Rows from block 6, named by matrix and row number. Each number is 128 + 24 x the weight over its row's rms, rounded and kept within 0 to 255. All counts start at 0. Numbers have three digits each. After the name is the row's rms in percent of the matrix's.
# conv: width-5 conv (model.blocks.6.conv.weight, 192x192x5), inputs 66-87, a 5 kernel for each
conv.18 088:147164167147103122130114107095110120114087034124115113120150212171165148132134130119122156126131111098085116134144135111142158171151105137125118125147115144152143107138128120121134129130123117142189143142111143107126121117071115133143138109125131104095090111128139135118201171151136138118129107100083112128132131181089102106107177
conv.19 114:134127126127121128128123114116116140125114118190140123128122102106118116117191144129127125126127127109113050107136138139130121123119117188150131130123061113138138132186147130130123212156130128121127116120115120110121116108113058108138137140132134124111116072093121124123137123124105103121124119107112092124145154167146125120130129
conv.20 086:085122122136145128128131120086166135138175202079100110106096141140141149148080095109113096130132138117086097113120124151073111119124129086105117114098099129136144158095113125130115083104121120097100110117115105179118115145163104118129132154128132137114089092112125125137140159175145118130133137132102109111127106105064092120116097
conv.21 102:013109128128137125127134135136170135140143152105113125126115119134139135137103117128129121127127140133138093122120106111000091132136140108123133134122064108123116126116120132138130099115127126120126131129137135191137135138139083123123116122126124135131132024115132127134124135137136136148138145141137094099097090093087105120127123
conv.22 105:114114120136183130136152142092133131134157181128134129129118122137130129140129132123128116127133149141092109113131140167116121121138172129131121129122115111127136155125131120125122131138124129123124137128093065118122126138142103110124136157124129145142090102105114114130108124117105109125132147147103119129145147148128133131104046
conv.23 091:069112125129134113119125127128167135138147163059089102115104117111124126137058093103108097121122127136135099113114111129061108117124123071108119122105098119124131135080117134141118064101114126112101108110118110188131119130143107122123121127117123132133127088119124123126133138157158163128118134133136100108117101092063093111113108
conv.24 098:137116118115147124130128124090144144143145167086096091100094142147157148165086095095100102118125122125085182154156155169150132116116134090097097103103171144132127136090100099105105093097092097099139162168140119139146144139145167145135138149116122127122091156135116107111079094115123102128135129127109150142149145140113127102077032
conv.25 100:148136129115070095099095075069127134135123089166135126116132095108120128128166139132129127091093092071065132141140130104142131117109075171142133127132132141140128106165137128121123168141128121114118122113128158125137138136117134149145140115103100097069073142144138139129090095101091104100104097083074134144136142188138125106116175
conv.26 102:146135132128109117110108099099106140129118112185140122122118110116118123136191144124128122110115109102095114133146144127144127130119104195144129129125117140150140124195145126127122203148122122116136125122123130077114104110107115140151153140116112116105096124137154144146137111117105108089090100100098111131143155185148118111112130
conv.27 091:131157159145119133142135135122119124107105066086099115113120231179165139135094102110118123128137129125123114144154146129121149160144106097097108111124117150161149128098095103107112088099106107121227171179135138126138127126090111128141137119129129126124119105122134119111191156146140145122138129128115126140146142161091110130122136
conv.28 101:007092126127141123124138138141162135145154143104119126126122104120124131133105114129127123124126137140146107121122116120000081128127145111123133133127072107127119125115120130134134097111121130121119131126134131179132139147142087120130116120119127134134139042115129126129128135147140148147143155147152097100102095091093107117128117
conv.29 090:126148158149126121126138144145128127110095079110118121121124224181172145141114130129128131119126134139136120148156144123115141153138105119125125118122118161166159132122123119117116113126127118122255191183137140137144128122100100126134133119117119128137137097117118112095190163151151164112120129127124133153159146147115124130121130
conv.30 088:118132143142133131146133108106172154117101120161122102104093111091095096107179133107105099137152139109106093123137138140111136149151146188144118114100075124146152148199146115109101176134107111096112110116098105177145100083093092130152154146136151141116105074108146156160140147142103091133142129104102098123164164173113104107117114
conv.31 090:081119132136145115118125122106169137134146174078112115117097134126124128137080113123114100121120127125109089104108117135069113129127135094128136126108087109125131146103135146135127078118132124107102093100106109193130121124139097113120124141117123124123110079114121127130127141157146134128123129127113103107116103104052084109115105
conv.32 105:137125122129165099095079076042141138142141154116132129117105118116115114136106127123120108092093080075039155131139146163148136128134161111129127123113146116118127144111123124116116114126122118114131129144131117132140132130137143122132138149082084071077035150133132128140095096096108102117114105100065146139146146149126132131108071
conv.33 102:000091123132139128126138137136166138144154147100113127126121106121131129137108113128129126123134135134140103120118113119000081128126140108123129134130069114120119127112121132143133095110127133124118130126135138179136140138139085120126117122122125138131132036113130127135133145146137146144141153143146098105106103093092101122128122
conv.34 105:152134138128122110116116111115094125115109107182142129128121102110121125134185149131133120109114112108113109135146144139148133133129119191146129128123109137150147138191147128133124198149125126117134124130127123076105094100104110142153148145110117117114113115134151144138133112115102107077091102104110097126152160172141123119120120
conv.35 095:100106114109045131129131129111098104120111081134142128133139183161160156158140142132130141128132128129112094093112117089092099109093038130132130133136091097119125088124133123126121133133125127130171149137130168090107112114099085091108123096134135136131112093103109121110181161152146144115118119117104148156144144172147152135136192
conv.36 092:075114121128133115125126123120165131132149160067097110109107118110119125132067095113113103118127126125119094113118112129060100115122120079106123120107086122127131139083109126139121057101115121107096094104115117192132122129141103123125126128123125128128114083114122120125131140145145135130124127131124103108119108098062096117123120
conv.37 109:123124126132126130123129138250142140159165132111125133135146108121116109107113119125127147132128132135248145142139144115137130131133129106120128127139147135133127111106120127128134111127133139152119135130129117138136145149137149138145149120128127132132237147132130142120134147169179209128131130142247127122107097057133129129137145
conv.38 105:146139137127114110121122111108101132116112104184139120122117113110121128127188147127132120108124119107112109136148145135144134139129115195149132129126116139155152135193142132131125200148129127117137129132122127080110096103104116138156152143109122119111112119130157146142140124115105106083098110103111097124145154170145126112116125
conv.39 108:112113123139129129123128133250136139157161137115126133137153096103100102109112120131130151133127128137246136130129132105117121125130128105123132132145133126122125112108122132132139116127136140160120136137138129130132149145138135126128131102129121127131232135130126134117126135151168203135132136144255134129111099074140136129138142
conv.40 112:138126125129120127127130116118111134122107119191145126131126100109117114117190148132132125126130127115114052107138139138132120127124118186149133131124062114140140137185149131127126216153134132124125121130123120104125110105110061107137137141127129132113117071091119122129141126124107105119122119107114082119145160162150133128134129
conv.41 092:133126121134096106129095080125112104102108089082105136131142151136122111108074098132130133103121090073120192158124130107144133126137101075098131127135218171129125102068090134123124075098137132136156138131138163128124134133131213164132126097099121090065116206179139135099135134115097124127136108098132156141118106082130137142133154
conv.42 100:011096125132143124128140139144163137150158142101115122129124096117123120129107117127125125129128139136147101128126123120000086124132141109120127129131068111122120131110120131135137097109125129127117129130132131181135138149138085122133118123131127137134144036116128127129130140139132141153145152146155095102110096094093105112124117
conv.43 110:141128128121123128133126115126109130123113122192142126128123120118119118105193140126127121130136127115123046100138141142129121124121119190143130127121059115132133133189151129126124225157127128121136133129131119105120111113118057107131137135131136129115124067083118124128147140127112101122123116105116075106140153167142128119131127
conv.44 096:120153161150133130138124135141098105106100070071099117122118226167151120113076099114122126129132121129140105158170161139109155167155132092102111113112106162179166145106102101101102093103112122114216148144106118124133133127101088137146143122131124118128136075123144131111199150132122139129133123130131102142164152149077111136128135
conv.45 094:102110120111043127125122129112095102118116072139140133128142183166158146150137141130133139130128122130108088098115120097089099113089039134132127134132094103122122092126127125120123129135124130130171141127121163088110116126098087090112116099139135131136115091100110115106187164152143146111119115117104152158150141173139146127131196
conv.46 088:099119128137130135132127106101160140136138148157114111107093109130136139140170124115107101132140128101101062105106109127087111128137140178126118111104036104122126138184131120112110170124115110106109123122117104162129124120129045104120126138135139131110102036089126140139161164158106113140140133104113065096118135145105117115131110
conv.47 102:035114128127126131131131123111160127124127135091112123129119168153151149163099115131129122128128133125116090106108102113000106130129128103124131136132064113120117125112122130132135097111125128127149128128122136181133124124122069112123115123132130127126116027109132130130159145144139144137134129121118087100110104104089114140140132
conv.48 100:106105108108037127135128122105098112133121094137132130131146149149144150159140137132128142128134128121103101104121123094091094106090037130131132131133098105117122087125122121124127134129123126128146127113123170093108125124109100106125133105134141134130110103107117120114171162144138141112124121117106145151142135180147143125130215
conv.49 094:105139157148147136137136153155133140149149130110121128111112215161151127130111121125116116140131136147153100136148155150094130154148134119127127111113096138152150145126130124107109126130130115116203158153124126128139147147133069118131135138134124130144147049100117117118197161159150171136134136145149060112142132137081124148127126
conv.50 086:072108140131124113108116135173174145107088083088110133148138118106112109105087103131148143113110120138174110140151145136062106144127118088107135155143111139157140132100112143168156084103132146139121107108113115196149113082079129154167153143117112118131171108142165147135112123151175202122116124135176120121122112086108127132135137
conv.51 098:070109119121125124124133135140160133130141143058077107110111116112119123122056081105114110124124136135138099122130122124058104119124126062088112117114097130140140136077090125131132045068104116109112115112120118185134122120127105136135131130126128135135143090127141133131141139155164171134128137138146106114122118107076099121124125
conv.52 095:098103104108045127131130129124099101118117088139132131129147190167155150158137139129132145127126124133126095104121130091086096103085036126133126131136097108124125090124129124124124128131129128131171141120122162096103115125104094104118123103132129133133129095105108117105186162151143152114118122124121143153138138161138142127135198
conv.53 098:136124125125092108099097071060115135141120101162133119121128093098108122132167140126125132110094102073060114132146142116122115113117088165138133133132116133148138117157133122128134165130114122120130117115115141102124132126111118140156152132118102098072063125137142150142115094104095102102099105082072138152147156195155130102107145
conv.54 103:151141128119144115105083082042129136133133133103128132122128108084073071095101126129125123111103085078044184148148142142163155138122146102126123123131187141129118126100116116117126113127125120131131125130144142131134135134133182140132121130103093072073035188157128122123080066060079075122123104092064142133135135121116141136120102
conv.55 089:140162161150090118130116119103110115108081035112105114119154212169162138132123109118125157117126111108098115134143130103129149163153088129113126132151117146147144111133117125131144127109116123144175134122098142110122117113076119140142137111118132117116094121135141143123212179160140145115125110103094123129133133185093089096105195
conv.56 093:105144155153131129117113140190110114148126098093123132111115218159145118111091124127114112131116117140186120149159166131099144162153123097122126109104127155162163139105124130110104107125133117115212154135110115120128151145128106135142149119129111108133189086119133140113197153148148196129115118142168104144157140120101130131122125
conv.57 106:038112127127136126130130132131151127132129135091108119131117171145142139144092111126128121130125132137133102120122110116000100131132140103119128136128072121129124132109121128136131088109121135123155127133131130169130131121122083122126115122124124131133128031122133125132156141137136146138135131133134078102113107112065108133135128
conv.58 096:057108141136139136126128129163147119110112100074094105118118136111118121121073086106117120137127126133161135163169151143040106139139137073093116127118110142165145146079094117135128071088103121126149127125126133170128109109107119148164150140143133130127158090132159143135154145143146165159143141141170104123148123117075102116131126
conv.59 091:102120136129079138129127130131114110096089071123131135132141210176167151150125132131133140140132123132123100114128130102093112130113068123136128134136101120140134102122126126121127126129130133131209175172137163110115106114088080105116121099141131131134128080095112112091187158148146149121122110117107143152153153162125141137140161
conv.60 105:124124122128114128123130138237131138155156129117125129132156092112106105096115120126127147127126131135236138127123133095134131129136123110122128125139142126119121103109127129128139117134138140158123142139138129134134144140132147135131134100125129132133237148136128134107132145166178205128132132143244137129118101062142139139139154
conv.61 101:107117122143173118127129114034143138142152185120124120117108134138151141152118122116120115123123126119036098111128139165100118128142163125125120123124103116129145154128124123131130124131118120120125119119104087131115121128131103113133143172119125128121037106118134141152117138142119083114117119118054144157160146158123130133114069
conv.62 104:109108129141131125122131140245123128138135093110127132136153099103100102108104124129129150131127131140246133131132139113112120124138133106121136132147131126123127115105127136129144112127138141155118132135140133136129135125106140133136142110130126130136235140130130139123132135159181215132126136143249132131115102077138140133143156
conv.63 101:064147149145140129141130128110133116119116134087113133140121203161162147150092118134142126130136131126108086125126125134034133155143143109123139140124068133146141144124123134143127095120136142127177130141127132155124122127123062120126124137134136128126107024119137138143183155144130131128131124126112057095121121136071113143136131
conv.64 104:125119126135122133126126138245141144154163130113120126137146101120111106099107116126128149129125131135241151145141144113130129135134121104116124126142148140132126106105118124129140111121133141156121132124130121138137147149136154146147142110129128130133231146133137139113137145168179207135132136138249135127117093057137137132139147
conv.65 107:109100103101022129140136129105103115127131101136137133129144079094105115131138136132133145135139140127105130123130132100110102101100047129130131128137130122132135095123123127127124133127128123126104111105119161108117127137115129123131130104134145141126109135127123124117108118123108108125133135122108154149127123167161151138133239
conv.66 102:013111127127131125129127125121166137139137146092116128129116158145150147151103116127129121129131131127127090110110106111000099131130139103123131137124061110119116124116126135137130090114128135126148126133132131190134128126123077116119113119124128131125123032116135131133154140141134145139133131122121090101111100101085113134135121
conv.67 105:151140132126121102116120112106100126117116107182141127131119102112129132134183145131132123102115114110108107138147144138142134135123120187143130133123107140148150138186142131134125193147131126123126128133127126074105096103102112138153148144106118116113106121131151143144121115117112111072088103106106098129156157173141120115122121
conv.68 100:104105103100033129127129127115091108125115082141141134134143161154146140144137139129134143131130131128116104108120128095097098100090036127131132130134104109119129093125125125124126129131129130127151131116123162086102125123101104103122132104131134138133116110113117127119170157150138138107114123119109148156137140175143146127135213
conv.69 109:133127120118109127127120112104110129128118119190147130129125100107121124127183150134135128129125126108103052106137143139126121115114112186150132134127058114136139134185145131133123206150127130123118111113116116105115115113116054105134137137129126126112105082094123127126133121123110103115118120112106094125142153176151132120123132
conv.70 101:140137138130119121117107095095110131121113105179138120131118123116119124135189142131136124122121103091095101127141141135139135138127118190151130134127099133146148135188146130133130198147121131121130120124121123088115100105100107137159159150126119107096101110126155147149153117113100103093102099094099102128150165185138118115116129
conv.71 099:152138133133143127142140127148112131119123145193141123120118097107110112109183141122119117128137135127147066119136143144140130136132138182138126122118083123145148148184142125118116222149132129126131147137136122108130118123132076122133140133124142134124151067085114117113133140136120119122134130123144064096132145134142128125136110
conv.72 103:133126122120106129125123113097111133130120118180135128131131096104118127131181143135133131123123125111099048105133141131125118117110096177146134141134064115138142130172141128131127193142130132123118113114117123096116115113119058111134147136130130131114101088100123126130132119121112098119118118111102115135148154184159129117125139
conv.73 100:137126136131138093098104109112133146127116126181139118122111104108118120120190142122126113094105104110114079129146151149132125133131136195147126126115087130147143150195146128124118203150120119110114130137140127126140116103115099132152153152101104100104112087111143145142120110110107107096097101103109079118150172167142122120134115
conv.74 109:135125125125119127130125110106115136121115121183149133127122102109124122116182151133129121127127126110105047104138139141129118123119119179153135135124067116138143136182155133131125202156134134119117115123117116105122110110115066110136143141126129126110108075091120127124138127124111101116121120104105082123145161168145127124132126
conv.75 112:135129124124118131130126109114108132121118112194139123128122099106119119119187145130128124132127123112109050106140142142130121121115111190144133128124052116138134131185149132126126212152126131120118116116116116101122113111108052108136138137133132124110111068092114125123137124121109109117122122107111092122144152170145128123126130
conv.76 109:136129125122115130130119107115111136122117117191138126127126100114127126127188142132130123126129119106113045107140145139122118122115110189148133130128051114137136137183148134131125207153133130122108110118113111092119112112111051106139139135132130124112115059087115118119139134128114109117118116101109091119140151168148127121124123
conv.77 113:136123124124119126129124113109114136126114118177142130127124102107117125117180146131131126128124125114112057106143147142129123118120114178151133132125070119139141142181150135130123205151128132124126111121115119108120112112118065112136141146128131127110107082095121124128137118122109105121121124111111090126141156170143130120128130
conv.78 098:140133131140194121111106093054132139134138140127137130124108108099102109134121127127121108112101103090057148135150158190154150139141189118127121128117152127136144167110119119123116123136126124111128126137136126128141131130131141125142153181115100095090050149132134127153110099087106094116112099088058140145145143155137146126108061
conv.79 092:117147173165153147138125127154117119104098086103128135135119239165135106108107123133132121149140123124152093136168176149110149170173148112123133134123102148172172151117128128124114116134143133123210136119105113124129126124104084125150162144145133119125148081126156159136222166141122154134136123123137119149167169159089119132119130
conv.80 102:136135127116055123128105088061108114132129093132128132132150134133142138139135131137133149128128106091061126137135139113123124118113059126131134136143133138140139118125125128127129129123132129129116107098104155101116130148120127137136141127125126101090054134141137146141157154140121115118120108102078132138131123178120116116128227
conv.81 101:142127127143187120114107098041139141137143152120135131123116121118124127143114134125122119113111107095044151133141153181158143138143175112126125121121153123132138154111127125120121124135129122118128129142138114133135134131132143119131139169110108099097032150135132130145094096096106092121120111111064147145149145149131143134109064
conv.82 113:140130124123122124129124111117110136120108113191142126130121095111118116117186146130129126124131123112116048106135142141131123122123115186149132130123063114139135138185150128129126213156129127124122118124121117107124114107109059105137142140128129128112116072096119123128140131123109111117121119111118086115139157164147129122131128
conv.83 099:107108114105036127133125123108101110125119084136134133132145159148147143156134137133132146124133126120108103106121122094091097103091033128132126129133102103116125091128129126125129127129127127129151127118116167091103125122099102100119125100134141135133113104106109123116172157147137139110118117120100144151137137175146146128134217
conv.84 095:102128132134145130139141110045160135142154187103115117115107143150147142145107118113122113136136136105042096099120135159091114128137137116125124124117092105131138151127131125132120110118118127103087092109105099152107121140161098111132138162128138132103038091114135139144136165174127075132130131114068117120126120132070092109121110
conv.85 095:161134127120114122136122118117114113115109119078096122121117179162157136128071091121117114119129112108110203166124115111163138120121105079091126123118245184123115101078093118115118083102129122120156143133132118119130129122135223178133118102112127118110108220170119112088124117128122108127139128125122146139128122110107110114113100
conv.86 090:142151162149107128135120117110119114110075035086108115116130222172163137134091115121119132126134115110106122146147142116137151155154119098119120120120124153153144122107118115110112098120122123123196158159132168120122124109072125142142136123128127115109111117138141140129197166156140145116126108099093119132138139168074092108120156
conv.87 111:131126126123115125126127107105118135126120117180145131128123101106121125122182147136136126127131125108108047105137142142126118121114110179148133135127061113141142141179147133131129194147133128124124113115115116105121111117116065112138145141128130128110108080100119130132136123120108105117123125113111098129146152170147126120121128
conv.88 101:149138131134141114108114115118092124112111115184148125129113104107117119127191150129133122109109111110122106129145145146152140139142151197152131129122106130146148149191152129129121200158130134121136135147141129080113095100103112139155150148114109111112117109127156153147137101101098110088089098108113098123159169167142129125130115
conv.89 101:108111132140130133119119130237134125145157118104118128135143100117108105110103117125132143127119125130239146146149152128107111124132123100115123126141136135138132126100115124129131103120134138148114125118121122138128141143129137145151146119129120122127225132130136137121127138160178209135132138145255126123114095064128135127136140
conv.90 085:064116140133127117107123137161167133113097091085101119135129125108112120118083103118138132113108128143163099137140138129058112141137132088109126143136103143169150140093107138160145070100116141134115104113123124199140109096087112150153151134121110128140160096139159149136103107136167185133120124141167111129128123103097119126137128
conv.91 090:074109124121128116122128122105171131137151166065094117117105121111114121129072100117112100122121128124114098117121118130066105113119130083111118125110086126131132145091113132134118066104122119104099098105114112195135122127143099125128131136119129129126105088111126128132127140153143135130130132129123102111121109104060096119124112
conv.92 090:072111121121126111120128129122171139142156175067099118118109124119114125130066101113120105116125129132125096114116114125063106111118127084107121124108090119134129140094114131138118062103123119109101101111116107194135122129146105127127124130123121131127115082118125122130124141152147141131120129128125100109118107100052085116122113
conv.93 101:007103131126134123126135129130171137140147151100115127133117133135144145143106115132130119127123135132134093117114104114000095133135138110122135133129063110118121123116121132141133099112131128125125126125134136192137133129134080118119116120127127132131126030118137129134131136144141139138136140134132096098104093096086106129132121
conv.94 111:125121125134123131129133137250137138154161130118129132133153096119110107101115125131130155132127130138248139130127128096136131133138127112124132131149138131122121105112125135131143117134143145160124145146147131132137147143133140133128134102128125131131242147134125134111138141166176210128130134141244132124112101065139136132136147
conv.95 106:135125122118104132131128112106103130128115106193139129130125094100116121127188145132129126127128124112106051106138142139125119114110101181145129132125058118140138136179147129129124208144126129117113107113118121093111112112110050103135136136133131127113109072092116125127136127124113109119116119109105092119140150172153127115125128
conv.96 090:096113127128129133138131099099148127130132141159112093108099108128150153150167112098105104135141133099101064106112115117083108122129134173112100112105039107124121130185121108116110169117101113108104118125114112154121120116127045110125128132136144134103104036098126141143157163161109119133137130101106079107130136146115112116127121
conv.97 095:163148138124152122116097086055138137137138145089123124124122132122116124143088122129123118122117095085057191156147145164167157139120144093124130126129194154132126137091117122123122100128127119122135122132137134141133139129134185158134133148114107088079050183160130111123074074091088087127124109099078145146142139139102136124116077
conv.98 110:126123130143136134128128133250139141155165136111125128134146105121112112107109119130128146133126131132249150144149150122133123128134130105121128131142149134130134122103124132126136109122132138153119134124125122135134145145138147138145146117125122129131236142131131144119136144158169199135134134142255132125111091063134134129130142
conv.99 102:149129124127168116107090084033133139137136146114132128116114120119119112134112125123120113110104086081032161134143155178160140134135164111126123121116165123125132151109122119116121118131127114115126134148140134132141139137131153123129141166106096081069031157135134129141091090093100085118119107100067147137140145144126142129104072
conv.100 094:090096109104070140130133128124110113112107086140138136132144190171171156162138143137134143139129131131121070100113125103073083097083047133139136130137074103122131096128130131123122139134138132134172160152136165103111109118098074095111125106140133137132124073095106112107189158149146152118120115115107142151150143162137143141129160
conv.101 093:082125137135136123129128129118151120120128148057079103105106180143140135145055079105108105119130129134117086118125124129058109122133132068083112111107085131141148149081093112120114059087110108111154118124118120184128116119127093122130131137120131127131115075116131132131170156154154155125125125129118101122130120118072103126127123
conv.102 112:137131126120112130129124115107120135130119118193146130131124099106119125125191149130134123131127127114109062106136142141125124123115110190156132135127067120141138136187150132131124214157129132118120113116116119103118115113118061113140141143134132126113113080102121126131136124123113108118118117114106104130144158177147127123128130
conv.103 088:142157164147106121131117121102108120112077030102117110119152214176171147132110118118120156122130109113103120136142141116137151162151113108123117122150119139146139109112118114116134105121118120140195159158131170123134129118068122134142136111119128114107104118132142141126197169154141145109128107104083116122127134162079093108110172
conv.104 096:065115151142136142133123134166151125102079078080110115124112163134135128132082103115127120139137126138162110133153150145055108144143136082105123130122097129150146143083114126139130079104118125119154115116122125177141115090085110132151147144137134121131166091133154140139151131135149182151143133142168096120138119103088111124131128
conv.105 093:131137135134101113118116119166103092107100082071103122118122182146132113111058091120115110107121110119168188169140143109142151137138104061091111115104195165133131109057087112113100065105123117122170131133139152126118128125124190168144136109108118110120164186162142131105163144134129161119128122121164159150128109077116125133125141
conv.106 104:043118147141140127124131139144141119121117120084108129131128178141138126134092108131134133126126126137147098129127119116018108142142144097118136138131084126131130133105116134136135086106131138130160126129124130167127124112109084124133122117127123128138140035119140135129161139132137153138129127137146081104128120114062111141138141
conv.107 096:131125122116105127131119109093105122125117112166143127130123147141150150147168145130138123128129119108095034091130139134119110111107094164144128131122037094132136135163144131128118182141126126115132116122115129083101105106111035096135144142137134126109097056086119123133176149145127120115116112105096105135158158190139126120124134
conv.108 100:137128131148197121120119106048138136137140161121132129123112114120122123139110130123121116121120122105051147125137158186154142141142189108128122123124148126128143164105118121124127121129130124124127134143136116126130126131136137119130147177114115115110049148129125128144091091097101075115118120108062149139140136146129140132104050
conv.109 096:093095098108053135133131137127101103112111085140142130136139184169161147155138136130132136133130134131123087103115120095079086099085037130133132130130091103124119091125129128127121131128127132125165150132131169099110119117108088098112124097142133135135124089098112115103176153149144147115120120120112140149142137165140141131140184
conv.110 103:006111127127133123122134134133164136137147144103115124128121136134138137140102112122131124127127134137136099117118109115000098130136138111120130134127062110123120121111119128140128095110124130123131133130136133188133129135133087121126117120125122133131135026114135129137140143139135138144139141138142094099099097094087104122131125
conv.111 114:137128127127116131130127113110120138123117114187145127131123100108121124119186149129129126127124122110107055106136141140124124121116114187152135128123069118141143136183149131127127211149127128123124112122116121108121116111115063113136143143128125127111113084099125129131142120127112105119124118114111098122146159178149129124127131
conv.112 103:116112112101031122133130126108086105122125083134136132127143147147147137141135130124130138124132128128107104111119126097108104108096041125128129130134112114120126092124126124122120130129127123126146123112111161089104128130104109109119121105132140135125116115110111119116167160146138136108124126125106142140130122173140137129141232
conv.113 101:007096124129137124124138137147162134147149145102114127130121108117128126138104114128130120128132140138141102123127117118000082127129145109118129135125068114121118123111120132139131093117126125124117127131137134179131144145136087121126122122125123136138138036115130127133123137149137147148140156147152099099105099089092105116128122
conv.114 113:121120131142138127124132133249137139157161132116129136138152098110106100110111125132130150134127131138250136126131134110127128132142136110126136133148134123120121111112125133132139120133141144159127140139143134134133144142137135123124130103126125125127240141131123135117132142155169201134129135138255134125109094069140139134140147
conv.115 101:124119125131108129126125136234135130143151111105113128133150098120107101092102110120126142130122127132239150142138141109133128130138120103109126130134155145128126101099114131126130108120130142150120131122124121132134141145126149146144146110128126131135227147141129140112133144164178208129130132144238130126106082047135136132139160
conv.116 091:131144149141102114125134135150145156145129085102123126117129224180167141133108124126114131115123133136143118141149153125133148156136097111127127115124125150161144126110130116106114110122127116120251188173135140133151151153117115134144142120111119130130141111126124124106198172163158178116126130133140129143153146148111123125122141
conv.117 090:131154157150117117130139149151135142130112081113119124119125223176165135131111118129120134119128138143142115139152151129124146154145105120118121120126120158165158130118122117114114118121121120124247181178124128138146145140109108126134139122115127134143142100122130121102201169165156166119126131137137128150164153150108112131121132
conv.118 103:016107125133131120127130131122159136136140147093111130132119164147148148156103112129129125127123128128120088113114105115000100131138137109119133132128065110121121128115124136142133091110132133124151131129129135178137128124125080119118112125120120128131119032118141135135154139136135137135131133128120087099114102105077115136137126
conv.119 099:131155148136085124132118118134095095111096047071101110113119211159141122117076103109112120124131116118132134158159154126129152148136098074101103110112137168158158133084102100104096076097106109112201132125109146120124142135104128147145142117122125120111124114137135135119189151134123144126130125114126120131141136154091108124129175
conv.120 110:120121130135128129129130136255139140155167137112123131137147101118115113110107123131132145133124130136252146139147145116136130133135128107119130129138147140132130118106123130128133111125135138152114133128129116139137143142134151145146151119126123125133239139133135144122129139164177210129128136139255126121114088057132135129134143
conv.121 104:145135133125117106117116111100110131118113111183140123130116106112116129131188150128129125104115113106106097126150144142141134129126117187144130133122103133151146138189149132128127200149126125120134128127126121092116101109107103132155148148111116118108104105125147144145128114122109106081087102104109098129146160178149126114119118
conv.122 105:152137137127118123123117106107101125122111114183138124130119107113118124132189145129134126118128120108102109132146146134145137137128119192148131132124109137154143139190145131134122207152131126119130124126125128085112101103107110136157151145124129119111103113127147150147145130114101105091097110101102101127144159175145119117121122
conv.123 088:077109140138115106113117139178181154121096082086107134148153120127123119107084107143147157113112124133178125129142145138082119147139126090112150157154124133136136120094116156164162086111145149154118120113114102185146106083074131145155152136115114126131176118143147149132112126153179208116116128138188114120117104074107124129140146
conv.124 094:068112128126129128122133145157158130114107095065082109120113121110109112116063079102118115132125137140160104138140132137065113138125129067090117131122106149154147151073089120139128062079110129120111103102118114175128101096086111142147140132135124139141155090129143133129122121146157167141120130140153114123129120106083104110119121
conv.125 101:135132130127084114124117088037121131140127079144127115114138102105112124137146133122123143117125117090040120129140138112122117119118085149136125129143122133143143109140131125131137143131119119127125116111115148105126135140109130139146150128119121113087037131134141149142105109107098099109120120104053142149134145201136119090101172
conv.126 113:140126125124117126131128110118110132123117119194141128128119101106115116111190148126131124128132124112117050101136140142127122123123119182145132124124061113140134132185149129129122216156131130121123120121120119107123114109114059110133142136128131131116114069091116120126139130123110104123122120105112090120141157169145132120132124
conv.127 095:139121117120148116132121114077145142148149158088111099100102141146141139156082102103100104111125120116076189157161150167152132123116139087109103102114176139125121134081106101105117092109098100108146154156142118141147142136144171135133125141105122117118075167136112107104074093109125102123135130123089148137135135125109123100080038
conv.128 109:137130136146142134130133134244146157172169152134132137134154103121115111116125130139137149133128130140251130120124140110150139138149138127134139135143141122121123116125135143131140133141146143166129145145147128136142155155148143131134147119127129127138246153138131141120126138157172205127130130137230145131111095066152143136128137
conv.129 092:142144137130063113118101104141097103111107052104108117128150102117113111101099108119120148112115103100138143147135136097136135136125076102104111119140141138132133100097114114115125094110114115131102099102114153127131141142118138143128133098117123098107139138140130140117123115108096120125134113119142114103087088130108111105129206
conv.130 095:112143159162142139136133138153112127122115098087107126127126227166150120111095112122126123142135125139146108149163165136103140160169140097107118116118105150162163141108113117107103107114124123120219152141108108119140130125112086129140149136138135124137145079121138138125212167147139155133135131134139095137160154148101124148135141
conv.131 103:108112121154193119098093097065140140147149161127135120118104112102113131151124132119121106121098093096061120129144154175124124131150191130135122120116119113135144158127129117116121133132120119113137132137137109130134137136133119125150160173117092090097065127128142139149124106094105094119110103096066128149155153160133141129102054
conv.132 093:154146132120125118139125116117114112110110127072100129127117178156141127148061100128124119120130120110112210160112108117165148130117114064099126123118241183115098104068100118124115076109132129126169136135119118122123117118128223163123100103110132123110114208164114099087131115133115129129140124118123149142146139121095112120117095
conv.133 093:129144141139093115127104087126101090093091062070104126131139195154134115118066100130125128110126096085127155155141144112129142143140101061092120126120151157140144116062100122116111065101136133126172128120120160126122129128116153150136138103110125098083127144150145149118191170150127159127136112100127140143129114124100117131138181
conv.134 097:123141150134088130121111120156106102106094054070117136120124206161146125120067117130113117129125105115161137144144153123120146153140105066117130107103139149141153125070116132102095070122139116120208138126111144135132142138104135139129140112127118105119155121140133140121177149132131171131123113115150124129131123123098124135129158
conv.135 098:100112129137131122112120129234134126146149104103116133132138107120112108114100112131129143125115119130239143145149156128105112122128123102111132126138135138136136127103113128130131100116128132146108115114126128139136143139127134143148143118123117114126221124133137138122120125147170206129128133151255126126117101058130131127131139
conv.136 112:131124127120116132125122108107117136127125120184145130133125102108121125121179148133130124130129124111102051108134143143123119120116111185148133132124064119139137135184144138132127204150131134120122115120118118105120117118115064117135146143133129128111103082101122125130134122122109102117124119107110097129144158173145127121123131
conv.137 101:130117121140197120122120115053137143149144168121137126120125122125134125139119132131127127120114120111044143127148162181144136133138184121136124127130143116136149156111127122125135126139126127129132134149132102132136136134140136117137147169113118118110045142127129132143095095113117096119125120118064149147142141143136148129112051
conv.138 103:132121120133181115110108090045136141143143153121133122124111118123121125148119129118122117110107101084043140125142157181144139132139169116126119123119138117126140154108125115118119125130124121118128125144128105128132132132139133120132148166107105102084038145130129132145092096099110099120121114102063150146148145152139140127103056
conv.139 096:141150142143113107091090076056126138132111076139135122125131181159155145141143139125128135101093090077059102134153148123130144146138113141138124131139104135152143119142137121120132142133119119129168141140120135114135139126091113132154148140097081090071057113133153150145186161159144144100100099083059108127142154189111113113111148